config.toml
model = "contrastive image-text model"
dataset = "photos of plants, animals and fungi (iNaturalist)"
train_examples = 38949
image_size = 64
crop_scale_min = 1
horizontal_flip = true
rotation_deg = 5
tokenizer = "word"
vocab_size = 2724
loss = "softmax"
embed_dim = 128
encoder_arch = "vit"
encoder_norm = "layernorm"
encoder_norm_position = "post"
encoder_activation = "gelu"
encoder_mlp_ratio = 3
encoder_head_dim = 32
encoder_fused_qkv = false
encoder_bias = "all"
encoder_qk_norm = false
encoder_parallel_block = false
encoder_inner_norm = false
encoder_drop_path = 0.15
encoder_patch_size = [8, 8]
encoder_conv_stem = false
encoder_layers = 12
encoder_width = 256
encoder_positions = "learned"
encoder_pooling = "mean"
text_encoder_causal = false
text_encoder_width = 128
text_encoder_layers = 8
text_encoder_norm = "layernorm"
text_encoder_norm_position = "pre"
text_encoder_activation = "star_relu"
text_encoder_mlp_ratio = 4
text_encoder_head_dim = 32
text_encoder_fused_qkv = false
text_encoder_bias = "qkv"
text_encoder_qk_norm = false
text_encoder_parallel_block = false
text_encoder_inner_norm = false
text_encoder_positions = "learned"
init = "xavier_uniform"
residual_init = "scaled_by_depth"
optimizer = "adamw"
learning_rate = 0.00078
beta1 = 0.8
beta2 = 0.999
eps = 1e-08
max_steps = 10400
batch_size = 256
epochs = 68.4
lr_schedule = "linear"
final_lr_fraction = 0
warmup_steps = 2080
weight_decay = 0.3
Rows from block 4 of the image encoder of a small contrastive image-text model, named by matrix and row number. Rows with one number belong to one neuron. Each number is 128 + 24 x the weight over its row's rms, rounded and kept within 0 to 255. All counts start at 0. Numbers have three digits each.
After each neuron's rows are labels from the 100 images, of 14848, where the neuron reaches its highest value: "colour at peak" is the nearest of a few named colours to the mean colour under the peak; "top examples" is what is common among them. Only what is clearly more common there than usual is listed. The data: photos of plants, animals and fungi (iNaturalist).
# fc1: MLP up (encoder.blocks.4.mlp.fc1.weight, 768x256), inputs 0-255
# fc2: MLP down (encoder.blocks.4.mlp.fc2.weight, 256x768, transposed), outputs 0-255

fc1.712:152155118156193150091073123145170146097114121102109129096158143120090128157107142146125140146143129056116127147133124099140128169148163134173116139128137141145114142147085067111125099134130124131081149104113120130122132078174130144147143171133128127140112158067152098121113161088120139153140137135140123160142120117095151126092117166121100124119128079126107153164146141119091159166124130132162115144120136130104098095144074111087107121140148097145151134131117160172098145148128165110114120103120132121126174129124119139163135117167158110112126088165126172106112121146131149126105120125131069073105128132154151147116123088130116146123129105135119138096125104157148108108148135141119132142087113083152147155085138101130138130156108140096125092147134110149075114130167131
fc2.712:117121098098138100103126105172135114139121115135130126117077159110106143118128134128141164154141102170121126151131123125139122128078085120125139134129150112122161101123116146153118146125137146143145179142155164114118139116131068162135138125173112115137119161162155104135153132155094080137107083136112121115161097126070101068104120138148099116150161132109103172159173167157123109171156122120101146113170118122138129122107133122164062137105156164124187119143072117100127137113111101109112149131141115139134173114118161159097136153148151127125159138158120127112121099126147143101107168166122129113128102113116082125117146128145151122116142089095125117117151156103156109107172112133141127109140123121165157115104139098080122122096111098159156135140173176124116095099097162
colour at peak: brown
top examples: phylum Arthropoda; class Insecta; family: Nymphalidae

fc1.519:101123124114141130166090107149117120143139166113117101136107094150136089119122147097158117152116126112137141149135168121141118134134087141138127116133113088138102133146158152131157134142126100176107134118101161140071104104117117151129148133125158149120151128125098145080117156108099142108122137146138177136153103154148148045155112153109122122132090106077101114126166158155109139146139078114101115188112136135109187146115116107137122124146124135142116196148121125108131157100106107138143057087090106087112095101131121146109149120130093188116163140159113101133138130115155140130168123123115114135107113123176149135140152164064149086120159124150131117148111133092183101146151141153114099110112127106167135163153119107144128110125103126147104112125151167125149124117134132
fc2.519:125150143126117104133197078107144155154158138128209089178123141160131146105106118112139143110116146120168099081157128112118118101130148100087109147144110108126103099162114128096147113103106170148093177113148124099131147161134099121116105105137117117133138101113134070127130121125123137111135150118114121148118142137108070123095097146157147104145128131116172133174079143088133136136126113147111128134116153140096139151115150186096121157118125150075133112154083114137108116140121138101068168089112119105143151117117114125138149066125130163127149152140116129108086117147158122084149112141161109134087139127151158122132156088095168132132112145122121129094145123102164117122114139103142155149155142136142105126144133152102157132136131172134134147131133163132153134185088140
colour at peak: brown
top examples: phylum Arthropoda; class Insecta; order Lepidoptera

fc1.439:145171118128170095100127131155092170137123098144089158120075128134150110155159149077126129147128109092117156138133104138145135108092110134162109167104109133137138139141161123144137124123127147079127121170146121160116136124107117148129132131102135153141109147127110126132125155084129139121111108113108125127086092134113112060094118143082141140163149107132113157102151150134091115141182126124155160112118155134109160119139066126115142129146141122125117126167118107130098131112152141135092081123103171170113126084154125113135137126148117102145162117128129183133136086109146133145107159169118112096072124144160175134132144152141128127110078110115202120163185151126137122132113099136119074137071116154118162142099148142126125138139096104118110112158144097118104093111158125
fc2.439:135130144111112138135093127129125183156076127123099133081142105146108128114136120107113101112103117122156171112139146064171135098095169141161105129139123100126079138116087100124109147136078145139149164127150205149145104127118125177135118123105136143103146136110110113112148145118128136116140115120169148127091162154147137127126131120138112130154122144152120134102133149093097152129150110151094120145136134151113108130125106131074141122146145136124157115184093090116100086109143119122148091106136139165131159139154145128149117082158152125116110161111175158116132129125140105128115104153098142095127167155093112139088145131152138102122106093134128163122169096117150082131106159117172129128112138147159137140167100103142161158063103130153144063104160146167140123122095110
colour at peak: grey
top examples: class: Aves; order Anseriformes; family: Anatidae

fc1.362:109121136118138067184110099130158133068136129114105140089102165121111108129109163094137111127139124123148119108126106132207157141109130140149127103164158107143087113208146151157138129114126092159115124135131144134139133130127133147118118137123144119111095135106087135135120127092083117131170133160084105130091121109137118102138141103058110124194133090103116138111129116151139132122125164117136124168104124117127169154118101117134135146121175171120127142081110093111117125103130146101125097158126103142114142102102128109136158156187126119112122128136141112136106114130112165161143158149158056106135116130134151117124156124152128089129125112117153159178137136103128161097156144180136129141127137074107157147111138169147108151128116148148123110102121155146115110092157109
fc2.362:109131112115184124152144098135151161117125096141082111086113160138113085100116152134150151150121113130114079116158119142153127152177053115162110124136080130134136151112147112087157147111143101135107107118147146133105129151136107118108143075144125119121166109139170114114132117100129159111189137129124146123150125146063142121135155147141136105086149102099119138151134127118120144120115125133084095142131133142113135135136133065110135167124120132142158175097113106159072118132171131097110084147146140101132117132161125154110129123117102139128102103142150128136103118138147125148145123175158081164104159148167160136117177114089133108125073112123169126157158127115123130116121136154091138106171134149159150100074122138147165121097106103134107155108136120146111134171097123
colour at peak: green
top examples: phylum Tracheophyta; kingdom Plantae

fc1.270:116097129160132084114146118150148133110117079150115154125091124105118142124107144153142120125146066131115114175168132138179130132108133103136105102131093110172120165117077112116132138149154155153119131144156162138103136121107099128101094126150125113138135131119111117095110144096114132109120097124098171152141125132127097142083168191082149116152122065102144122155160138097106142130106159095103126100150143150139080103085121142127102138124121140180165147109129148101104141154117190124133145105131152098131121139161136175059109099121120130099100079126109143073138119116169155131158127150151089137124134152154153102135116126130121150114129123116147157158132155131116114113112122159131097164168102124150133096127102071163124106124118147149145113121113165100111152132140142
fc2.270:099107108116137146132159121119094136126121135137086097121111085158103123125161143120098100152115156123144122102135142104104088145161117140167133114108187196101109113093115111091141136104127085056124132128098123133159131101124084095146144142172160148135086113105117161161115099128164146118149158127125134116130114137136123105145139134112121125129131133149088128083128132110113139147097122118111099194172124151139116126145114114116134095145137137179151181133114147191146138153131096137106105153148159153169135157117114139153154115154138108141186123142112119132118166094117129129109098134104107122113126109151143103121152094108138118093170107115129112127086089112131111137118139159211122125193096135139142126116107134122134116115135132155121094159151161155123100131159104
colour at peak: pink
top examples: phylum Chordata; class Aves

fc1.645:116172144152191156100087126149129160092108143155102119065139145139132126133141124109152132110076174130109092115151092125125142161163129136111139093123111151128169156124114109125117115147126135133092160106124122144126141114098145101144161115103089173142118143094168117115074139112135161093167131112093142138121148138113143116079122145161140146109150120137118126115130150087113130164114120147127126175095137170109126118133066131091123102129135112167171161102119147135136163083118173136109089120141155130125161125116130125116173139110118145126109130131150121131135125143106104159125150135127095132095075112186170142105116106139095132056132094137092107128168124138137123140145141119135099131118139096128126168122096108135096093144097098124106116156159117159095132146145087
fc2.645:103138159140161083123147107133181139109140115143148127113123116125123126158144142110164127161126126151102117111172125163178116174117141113145114100115143151111099142143120119106087128144121185154121149081144148139121101098146069130133100109120105117137145153155107109117133120157149126109149149114109126105132109128122112083118127139133091142098137160097109098139153147084114131133136142103168105159138108153105109110139107137110100162125175161133121141134115070097120118119131153097119144151134127138095143139131170137089149087127133151125140155164131051098104114153156146125150101158105106109168126148116116132135108153141114076157088122116122131164157115100153155113153128161114148165100076116144095134097153136165174139156096127113070127100095168137079151138149103
colour at peak: brown
top examples: order Lepidoptera

fc1.531:148180155129134147087128103179149135125137128092145169110086133150127162113143102109117079134092126118183150104145162113134121172099136189189114146137163115137079135097101108139108091118111155149098166126139156105108111104180102113105111188077136125155167131094146136142117173141128123132107167131108166143122139141134111128108139123129112128146119127118166095089134140111107141168100157139138118112160148142135112145141108112123098080120136120140137135147109127107087119100150153093102130143146146119100131165157088149109136084164122139104142126107142155105116155141104133113103132146127110133138157133162124184161142131161133110116116113077121118080089090115126122128135147114133138145084105114144118122119086149101145162147111157100094079102136141111119132149124125
fc2.531:109147134129100143160110152118110138145104122152117144155146114143107120101133079121091142097139127122155124119123122087154097099126106131121134096112082111130128081169110123125084134156108169162101123092151119153117129071143133130133130144122094151085123129110126120144126143127170134076124167087150102126080087130127120118125116097193120144160139156128112123180138131175162142149119149098139143147127164144173094139111130054117139144123136126152131120152122156140114148088115121140123140128123078136137118092097139129177104136123098143120137151109138141140130125134151154151117186134178148158144147138117133088139141128118155105135092141089143089097101126117104130126060116125116151094148154110128155129167163094142140133083114130123164173126175122139155126180143113
colour at peak: grey
top examples: order Charadriiformes

fc1.701:092194112136135104149112116149145171126099074077126153111158163131135120091162141136107138160127123141147151156120095174118089121158134155173111115117124114147098106118112108124077115111144162110142158127070129116125115106140089142128176098124180117124119128122151098137119115121126156157100159121115126159108092148104105093106112145117142120108124118132136133120139122148075165134151157094135145122106110117161120118133103110138124129106139111139138127132095131150145098124143137090106081121150143119101162113177161115141145091130134154122123127162102143134151109148135164145113132158152067132083151169156106125131144131147112150088133090103142141157114090161114166142155149115119141102087120118204159143120092112110145175148116092149156117162148121107113147152152099
fc2.701:100142160109143122100128109132150122099144093138156115152119142137102087151102140138130127141089089128156103140055157084157111112125149124116090064167160075115118130144103098115123142143125164170118142119134141110124125078147123161150114131092111114123161124132140137131116156130091114163125143137112138162124162136164122143179083099114095116129151118132147106117126172123143152149099104139141117135156111121152107112096103129151110148178144157165135150128118140113081146127107144102160131163171082143119126095145153141107166115101113093161100153150135090140109153092112147126128094106116135147118167147106141106129189159112125143113129117110124100105107100112145168132098171114125174138111110109159117136169132140181107151103106151129072150141137131128102112113090151
colour at peak: pink
top examples: order Lepidoptera

fc1.35:166069117168145118135139103142105156121157087113130103115111178128102126095112118143077097161134121115107154161123128089134138121146170123149094152150109195170102133106115158144140124103108113112115123139149165175103126130096105161121124125080134147119115145122117132096135179125152157101152123100085135113094157148077112122113115142143157143135129087167065097104150120098118156158148139145124158113134150118135098146120110135106139158116155164144191113124118103116098124143119123106098145142153110106136123151118136136141169106167119132075144106146169116124151113090129141126095120128114122140108113155152115127127161156125164122133148090093133159143143115157085139146139099161131085196150094122104138136114133120123149151110102126099110118107164132120119074113133122
fc2.35:146162129164117092121115083118125075129132106095136132108092132136106071142133147137145152120099111118138134097100114154192149120155128156145097083138138102115130123086109140115144094155115086154132126136114107095143127098095111105118108129091145138103156109130094144114174122161136165126164119154156166113120124143111086135114118088118113129130191137127117113135150140133139150122151113098128086134146119150105147129163083102149125156146107160090151137088096112102153150147129129095105140110179121136109145115126112154151153143144153153111140111171121095157135159144101139131159124116104138115138116122124183150133171141142106084175121150144164099141110147108147112117103149096110158161154151087085141118153123125118169151154083183113131111120083094153141167138110109
colour at peak: grey
top examples: class: Aves; order Anseriformes; family: Anatidae

fc1.174:107130123137132128156088116160109152121120131154121186138119132136122130103131146106131110149151109104122113151172124074142144128141177121123121132123089156157122176122135147142112138121140154124140148129154116144119087135103129142087131109140136099142126153116107134101127127145143160109112115090070126108071142113075130073126131108115131114150120123150104112101175099104167135137125180139127159119121175162112144136135090137121175130091180128155187129160138109104125104158162125118126138150183163080107153157159138141116119142173135142117141134155150119088148117114180149122090129143126119138082122159138103106075132115136150090114125129137139106139158105144093109108148108194128106157118147080142167143130130126143147163104113122126128120152166156122115069105148105
fc2.174:141108151121123137150136085122139084114159096079115135116110135147101086116137145097161108081096126135129135127119098117137167126131104120104091137095082128100127149092127123116113157099093088160157131143147116100180096108113113116091173117126123128131138116132070129121164094141156159107092087126175134110145155162112145117159133120136127108123126166082134135144121135128130144115156110116084092130190133108139181122148128166103146113107109140080156130119088117123140125147161101082166136124102149104120103130168132170168125119130117111147134129111124140166126130120130176154161087153118179129106116114121161135149114113110150127146136155142144142132168166165129115121156118138118110173112123094154140102124172159139134156110099160136153145187082134144126131121119098
colour at peak: grey
top examples: class: Aves; order Anseriformes; family: Anatidae