config.yaml
image_size: 64
horizontal_flip: true
encoder_bias: "all"
text_encoder_activation: "star_relu"
text_encoder_fused_qkv: false
Rows from block 7 of the image encoder, named by matrix and row number. Rows with one number belong to one attention dimension. Each number is 128 + 24 x the weight over the matrix's rms, rounded and kept within 0 to 255. All counts start at 0. Numbers have three digits each.
# q: attention query (encoder.blocks.7.attn.q.weight, 256x256), inputs 86-171
# k: attention key (encoder.blocks.7.attn.k.weight, 256x256), inputs 86-171
q.76:143146123145122111132103156114124154138119126192154172148110095162121110171089094144120139155147130098147133162096106123138114084154165111150134134153170111124140092105145097126159128105147149103140128123155153128118108177108111109145126118133111143148171142
k.76:140148124109137158113084102124111152128106097156119122110154100119110100127137082142132148134127097093126128141118118107162138109147190108078126127131139118165166116112153133116163155083122142106108169150120135135145148141136104126102145128105116133154173111
q.77:131139158146156136143133145167114133146093114133121127127139146160148134124154161127130093128126102143121079122183132127114168166157115097093101107081091172144113135142089125151121136149088124133111144116124120104119106101176114106166160145141119118080104130
k.77:135115096136123174143167131134131116125102132099119133160099122105164119144104159115127127114110152141118132123152129131104133140134137122163143103138079137122117127096162116132109124168128115134142135087134135129149082124115128127106125144128142101086125139
q.78:142153125093139113123112117150160119127155126102157151139119138105095125149113130110114107147096091130124120140160116145090140090107091115119150098078096152121094168177129148143134093118108109141116146128117121106113155089140119118150098127146148125066139152
k.78:143126109120142122125178129140162104171123128139107132122097158156122123152121157123126086143125156177137133125146111123131130136135114140170117092106098144130099130159126121126132091127115103133099153137129099146174089095110118125153105140147158138126154146
q.79:104107132116166112147144133153107133140121090148148130148105102106131090118143173102110165153157128114119145103183110117154116123111142138149133178135144122084150098148083172133108158156110103116097111125155126136122122121133143132121097107093140114095099140
k.79:108135121103172113098165156131117118090140118134109120113170152111132174101155084113123128140121113142129139132142161109130121100089135096143136149113124140125120152152114145135115162149107150143089115122139158137137160098158164147147117097120140106143075139
q.80:119123141117080163123139138172143139156118141085149125129119119136142109093120160126166087131099105178116086105129120112118153111107082098120119142108113161150142154185155166131115086125091134137078104111111129094145126138156145128129090146092136148115160166
k.80:145151124138116141124127142128147090165138135132118109123097164134119120113127122112140097148112122146162109146127131136108143109132092122153124116128145111154107170142132081104117065122135109167079125113119118129170095136101116134188133127109157159096147132
q.81:129117150079143125149153152121140120150094108161149158091136140161147154156130113139126153124145108094139115132175154086107103205164154093136150144116118147173145153120147140124076119133127145120122139070097163135151142094146104189125156137140121147121124091
k.81:100133139116107153143148150148109176181094151141106165102153139128127054113134118141146126129162165102141134156103115117062095127116143104154110123095083108143118089078161119128123140154109125114176137131128088135069120103117104093130144136101134152149109124
q.82:151095164102102126151100137148131103152100142130141107098143159103148106153124169134087129123097154108137115124157151138127125175121107140118094097115084148139129137125130163125114150160092101180141106098133149169064094093122127127158149144127109123111125134
k.82:140124125119129117107163158116123120104122114126125133144090167104081110142124137122090122160154142165158148154116157143095111157082111119141150122116148107155144150137112205125106113154097115152134126133144118127118111104149124175155120127145148113134128164
q.83:098109119076105110174145159128134155103121095107137129103124119125136139136173147090149159111104140116103086100123130118147127108109130118147097114151103127132140138160083148169109145132121132172121115116136127119117110135128107138133134123117105093127096101
k.83:125144160129109101141173149115127115132147153099141120115144210096156135133137130122151150098144111137128118095107128121139124088086151152156102115143092126121141138119095134132113122111094097185125110126137098140113120159094150119168104133124137098126097122
q.84:110131124174085154125096136171085163153114151134121118095099133127149117089132136105091124124107176184115073156116163149166147145111113136141131155112139105135130085156130148081114127123135147147133122109106152080141108159129133107151118153079179117091135110
k.84:112125151175082193100106097151157117140163146119151113166095109093127142131102130117124177096133104120083085141119145092160128134121112104149126153162122132192145146110164145089117169124118112158110107114105138124155092151115137111137139166141123116157158132
q.85:113132136111156128088153088096117114161122148175138167111123083126119159108122120133115133124113140127134114092115137106138137116114137124115144136155156096120109093103094134139145131097136173135122136128115107121145121138141123150097166123125110108139141118
k.85:095148122068124099139103108133103139133155123157142116134147072121132128113100122147120132141143137105129153110112113134147107116161144114089121153161129114113136104095120122131142175116145171096120105146170102103122130110096153113099121130114128098135128121
q.86:097096135121110095124114138099107135100125140137125098096177120121146132101114162137132138121088127133147128100162116159121125178140094116141112115133126173122118118143103165111114134154135097142105146147145101156152133113152137126094114092173087106104085102
k.86:063118124139148090133111157155123161138124168093101109143128161139130141103104121089102106131113137155107174148137138162077094133129105140135141150117118126131086124135123127136112135150143117114118136130155174111165162090119135121109149143129146118108081128
q.87:078140138085166132113164127103150138146112112160139145141153116195094162173128107149137144147136063087163153142108091105140128090190107163129158142138109125106117089107136095148154158094139139115110148172142116095150123133107151119126165111160129134145067162
k.87:109115115094134117133108107094146183109144087133082136141154135141174120148109099146160135128109147099101145106133113104145110090130168119110163128146095155136138114131185085148176170071131152112159139152157108135134177099119106123062136104149086103145121111
q.88:115133133094145140107113102138149105116122145107123130147154160136117136106157135120108102121085100140136142104169150163107158104139105145091153130110098133138105120179096136138141107111114122164107120184105089102149103097155140140145115120134132120080118153
k.88:113128113132121106144140116134157136113151140104149139180085103134188174188101172106135122163105121165096110134155099138132119127136103144173151149148091124111133125133142118127123125136128142119114127143137164121158091106097154120094074151148138075103115136
q.89:148146134084159130121154135155184101156138114114125150156147124123116090153157141142171091114111118101156123105138102139105118110144111132108133078126084139151105181156144110201154117153082127142132128111162107138095165071098096140141101137145158150100138137
k.89:154140116074184113145161159154135075122125121133118102132105116156095110158141129129117095167125128147171121129112089160102132107148142125116128084135102101092118135120088132169149092103167145157128125139163088116119106112117109170157094093131181141103121107
q.90:116128119117165137117137102114116149156137091136157122128118128130132176098122094155147131117111087146117112138136152109148129144111126112127151149116140119101123130161110153124122146118143139080132124111113104125185174147160153177070101099124104161116154149
k.90:112157179127109160099082107150145136143146173165125154128141097158148141097114116078111144137133118114149155142101109114106152117140144133120154163139121131081124100136131042097119131136137159115106092124123125167115150101123175100115134126122106114162122141
q.91:121136142136125143121141135126133107119146135125129124159104105126120107169086137113109144140134145094108112143116098147095122133114130124121130108117096139129138113146141166140122103139107127122140133102132181149106099100137111127181111133156110134102119155
k.91:124140088129148142133160161106123129133092114123107106138112162150119097161128127164127125159138149132120128156137138135140100142133116101135144098101126131127140162142129152167136106140115141143157154118108130149178118106166098168153111133120157136131117127
q.92:114102130102156113140107124115136149105138104123165154103133085133126167126145124128135156132143079085118136134135126100162117148153135114154117138151142101127139111141108112134141160097138113116116114154138098146175115149119158159084150148147131141149094112
k.92:110117159127098137138100107117106165114148132133132163098167157127134152101151105119119126109129145079125148135135130119117097076136166134129123149109125123106145135132141094131125154128147157124149116160146119157123113114125131085118141115116097152151128142
q.93:120144133127098109129117126118123133103158144118114107136101132116117143113115114150155121147148153172147170152078143128138101068145138140136161141152160087093116080087125107086145115142161168149150117149142102133142121134095131099098113113092142145117153132
k.93:114097158122123096099090092138141101122170130121138149133150068151110134107112101126120149119110146140109120102127126120160151142161132125107143140134167125133173155145144093123153161085120155147126095126143137132118144130105141147123121106135121114132169112
q.94:079141126107164080080159064120131137120163120155110161099125113135083112126099121162149119113155112121133173096126127181149123145132091131127117117141115153105079137085144107148151155129146147125163131141148106147121163117122125117110133116152112115154148124
k.94:133129122050175062166133111131105129107152136151130122161119102152105143130102135142099137148109155122145164116121091153146120117130146166100117105139135110117085111132120105152142100124133178124103117163131092110152189117113114124137132120165110088116095127
q.95:100091124082155124169114143100125100133096126125128141078190115133108131117137122144095145134084102063124112102167117109125104158120157127109114127126116140133169161121092159162099149133143112152124115130108122145130103125144102157101144164164088140135094089
k.95:110146139127117124148152138094136182109091126107134126086115164130161095105137143130137117149139139128153146141114181122113090138122152151150133151107133148131125099077102159146108135136124144164167092139116137156108118110126138099105140129116153125130058145
q.96:142111150146090120152102132106067108105164132173138110144119125133128126135151132128119128118121156115158164136096162108120098128129162137144134102149106132154103149141157100090097125109102103132120135156112138105118094133171139147118155117164140146122152179
k.96:153105137115127127106115124118127136172132131119150085099165136195107132109088120106150125098123099089095125153145140162129113150113150078150155137141118108138101134124138129112133101134156139125135107105135162123134126124165153157112107113157136114123130141
q.97:122141141110125121111145143149143131093131104166125149114122145167131104118127124146098188156139109113114137148135170120116076107105127142125150178097124142102161170144107151171137123063103129114103109119131137138168132136117146153138108099127091118167138115
k.97:112099139118112128138164144109143159118116120175145115085160159114125143085087093146126137123139110106121156149138185160160125119161107106117138129179128100143118162127129133128101152133116125139154140140135136124128175144156137177107104151133126105166072115
q.98:154133113128120141145150115148123081105083158132153141159117163104135131112127155094123146108156162126123116122151139112111150110137095115099109129136128139173140134142166136130162098125148170147158101144128132152133148082118102101168160138165148125120138095
k.98:100106138120116080134132119138114142117120135129140152114140119114116145123126128150126109135123139083135137120102141119142094148098150125144131092133148125167138153142120162101093156126160126110130120138119151145142131086122147161157134121115123164147144122
q.99:124117117150094108125116129133142155121087107162130151124089142122100150137166139105138123109155114128128105119129096149132148104116140116119117128173167122119106131159080180114118122131165171136147083111128141140103153136092117123106158113167152116132131129
k.99:108095098152173130134100104099107140146137131101119136123109129133142095119100124089130134119135154138153126095100157135146127108121128130119087097127127139076161138116124148114088123134173107101067128122136139134115120109120097137126161115117093137160155107
q.100:141132124100104140120123166157120093168099143101103113150135153069135101140095151114142081120139151157077111127109134135119146165141102138091114117141169113150108129106166146136125168151148141199134113131139145123084123124120114094158158142115140147118125116
k.100:131165127111114112140120130133103105100150180103148148121103109152064164135177146134119089161167176118162094096101096113144109122101146133146120062162138105128142140158106134123119112118107134180098114115119152105130082109092117124151126127133141121136167102
q.101:115159139140092121114138165148095151119150117116111117133116138135135159139087133095132128138095138124114127156065134130153126099096122118118113120140131117095113091093125120076078124127158124153085126112098117112123102151133149110140145109084108123093149166
k.101:133126139134130150115118167146122126138124109129099120129127114147139124139155139111120126116151106151073122162166116143114174091117124107109107121094113113135140119122132091153200097096115156136147125084158107132141112135125099146125149135127132174136150172
q.102:098111105137123163128085124133188151141126111141148174132139088166121149158086126138114119112126074130124127128146095114163146077132123165165126114126100105131129110103130118135139147082117128093134105111145135086146149120118131150100085136128087154152115155
k.102:079179121086150144107157158082096166127129122105128091134140134132134101109113132120171114145151097122148107103118093132114153102176104128129112169113167148076129121106073131159108124120134151096125093160131085125106204176147120124129105134114161137141100119
q.103:086113133123109132122092181103158102134126120120121164134146137141102146124127159112124083112153120152081152113142126081124149159144115155113093179129111105126131103130150133166104144139120142115144155122136130087128175154126138075133130146168120121122151117
k.103:105135089084137107139113115136111129093078125166131112108107126082064128125172091125135087176142101114129102097098088081128084126112129142138128102158160132104146156117094142132116128100106149121117128097131103148143120167105123170155128121143171106141144145
q.104:125098102096106120141100128101133164097159113153161155148124077133153145171139120171115140162135106106160124129116144108168115089106109164137133120180119102078135126107127119081090143102151151085150112114109127150095164179127152161104119142151124128143118139
k.104:116084133170151150124105123119118150150133115123073093154154125086167110115135110126162113088098126117102153122145110156122163090110124115119125155105121149101137119079137117156174139115132102140117135125180100159121159106148107138116124157087100126112141121
q.105:111142114123121107117137142065118130144126150121141154159111140122098127160122123113119127121124154137114165139089118129131077142141151150170147126095131114134117125147118108124096126154144129124141164111118119125169155149136124153145087100105146151097135130
k.105:143134139124120135156092116133147109137136156155121117166129113098113141109164133148135111144100149131117085134175135126131112115081163124166134163107165124177129110141145138142139131116083107156128145097167140090145137147131125147147103093149100106101135159
q.106:143135129144100121164096144126128124126135130132178145124136093121128142137129116148120144117099148103151161150150179111158098095084138141141098155175092111096133106111093086098099106106131136137106102157124156146118129174107123151127115142119075129124127179
k.106:125094134153154142111105162125157146156097103138101108133112148130155097119085131109131131080119133105119123141168117180143143087130107111140123128140102136110153112115112101145200118087137151158103127108132113160091148118136110099138149122091133132149153122
q.107:143087112154139125127137132128166153130122118158100134128165121115107094140125137172125140126113110111127135118137140114098105108118106101128120140127108119173137136166157125134136102107098121106145163144135132139131140116116123148152127185175150116154137117
k.107:123130165153100083123132128107126118147133136148142094133156147111143134141109122110124125122148133131146159136124156136161088161133094101160164097150128132108117144115108135138072154142162103151103098160099121174131125125129125147109171149101144104155096122
q.108:102143138129102118125136139102167167110175127112112176114125118128118131134126147127107129163147152150116140086095147107145118139130123168130145137154125137127140151176137143122121154148128152096189148127137179117134187162177123121127142156181124148139141127
k.108:166125135144137102122146128151111149113105107148099076143157144084127121081127134117154120161158118120131139146148110122100093143120125147131147129121098142140136142102128169166092121144127154108130140124167083122123122084105139117121107154076139117161160152
q.109:164114120090163110136146123124097125161136112132102103125157139162116115114158167119092130142117136149108077111108146104108163142134118084084123123092098145153122179144126128181130118116088128088116166138137112121152107102136106108149149147141111106128150120
k.109:131126150086093099148163120129146126121141145122170146120161126112148157135147113146136186171143087110181143146142175115163079177140125133145148130173123140112126156149103129136079146148130137121108120155102135124167105121142180163130123137143128097160120127
q.110:120128132122117080133148098124115128094128124120160061142136118127138123138163118150130120125144123130148110108136179162147150124102127110113101113144110142130097142110122167091139112111139134140108093150150101173130114121155104153117165112098142098107115154
k.110:139106166149143143122118077107141109155145152101117139149146126157154133125065159143136115112121128091139147132120136139119153087133148127161157135077084126132143126142144110128161143115128122128100149144136180141112139111121136097101172157128095155138123116
q.111:139091128122108114153136120087133147104105115148105156116109109135149109119182129089178121150158136130123133131093167106113123112086102139125114142175098127112137133161124120121079129133136132068151126134085095135093116137114124133145176178151126123130188098
k.111:152044155158158116116148073112084166148116113172118086126111136089152153121148072130117124109113112130124171146166141131114091162082129113169150116102084143109152133122143131147161138105163108123106116109169099165150153096140110148126177170112081152126170134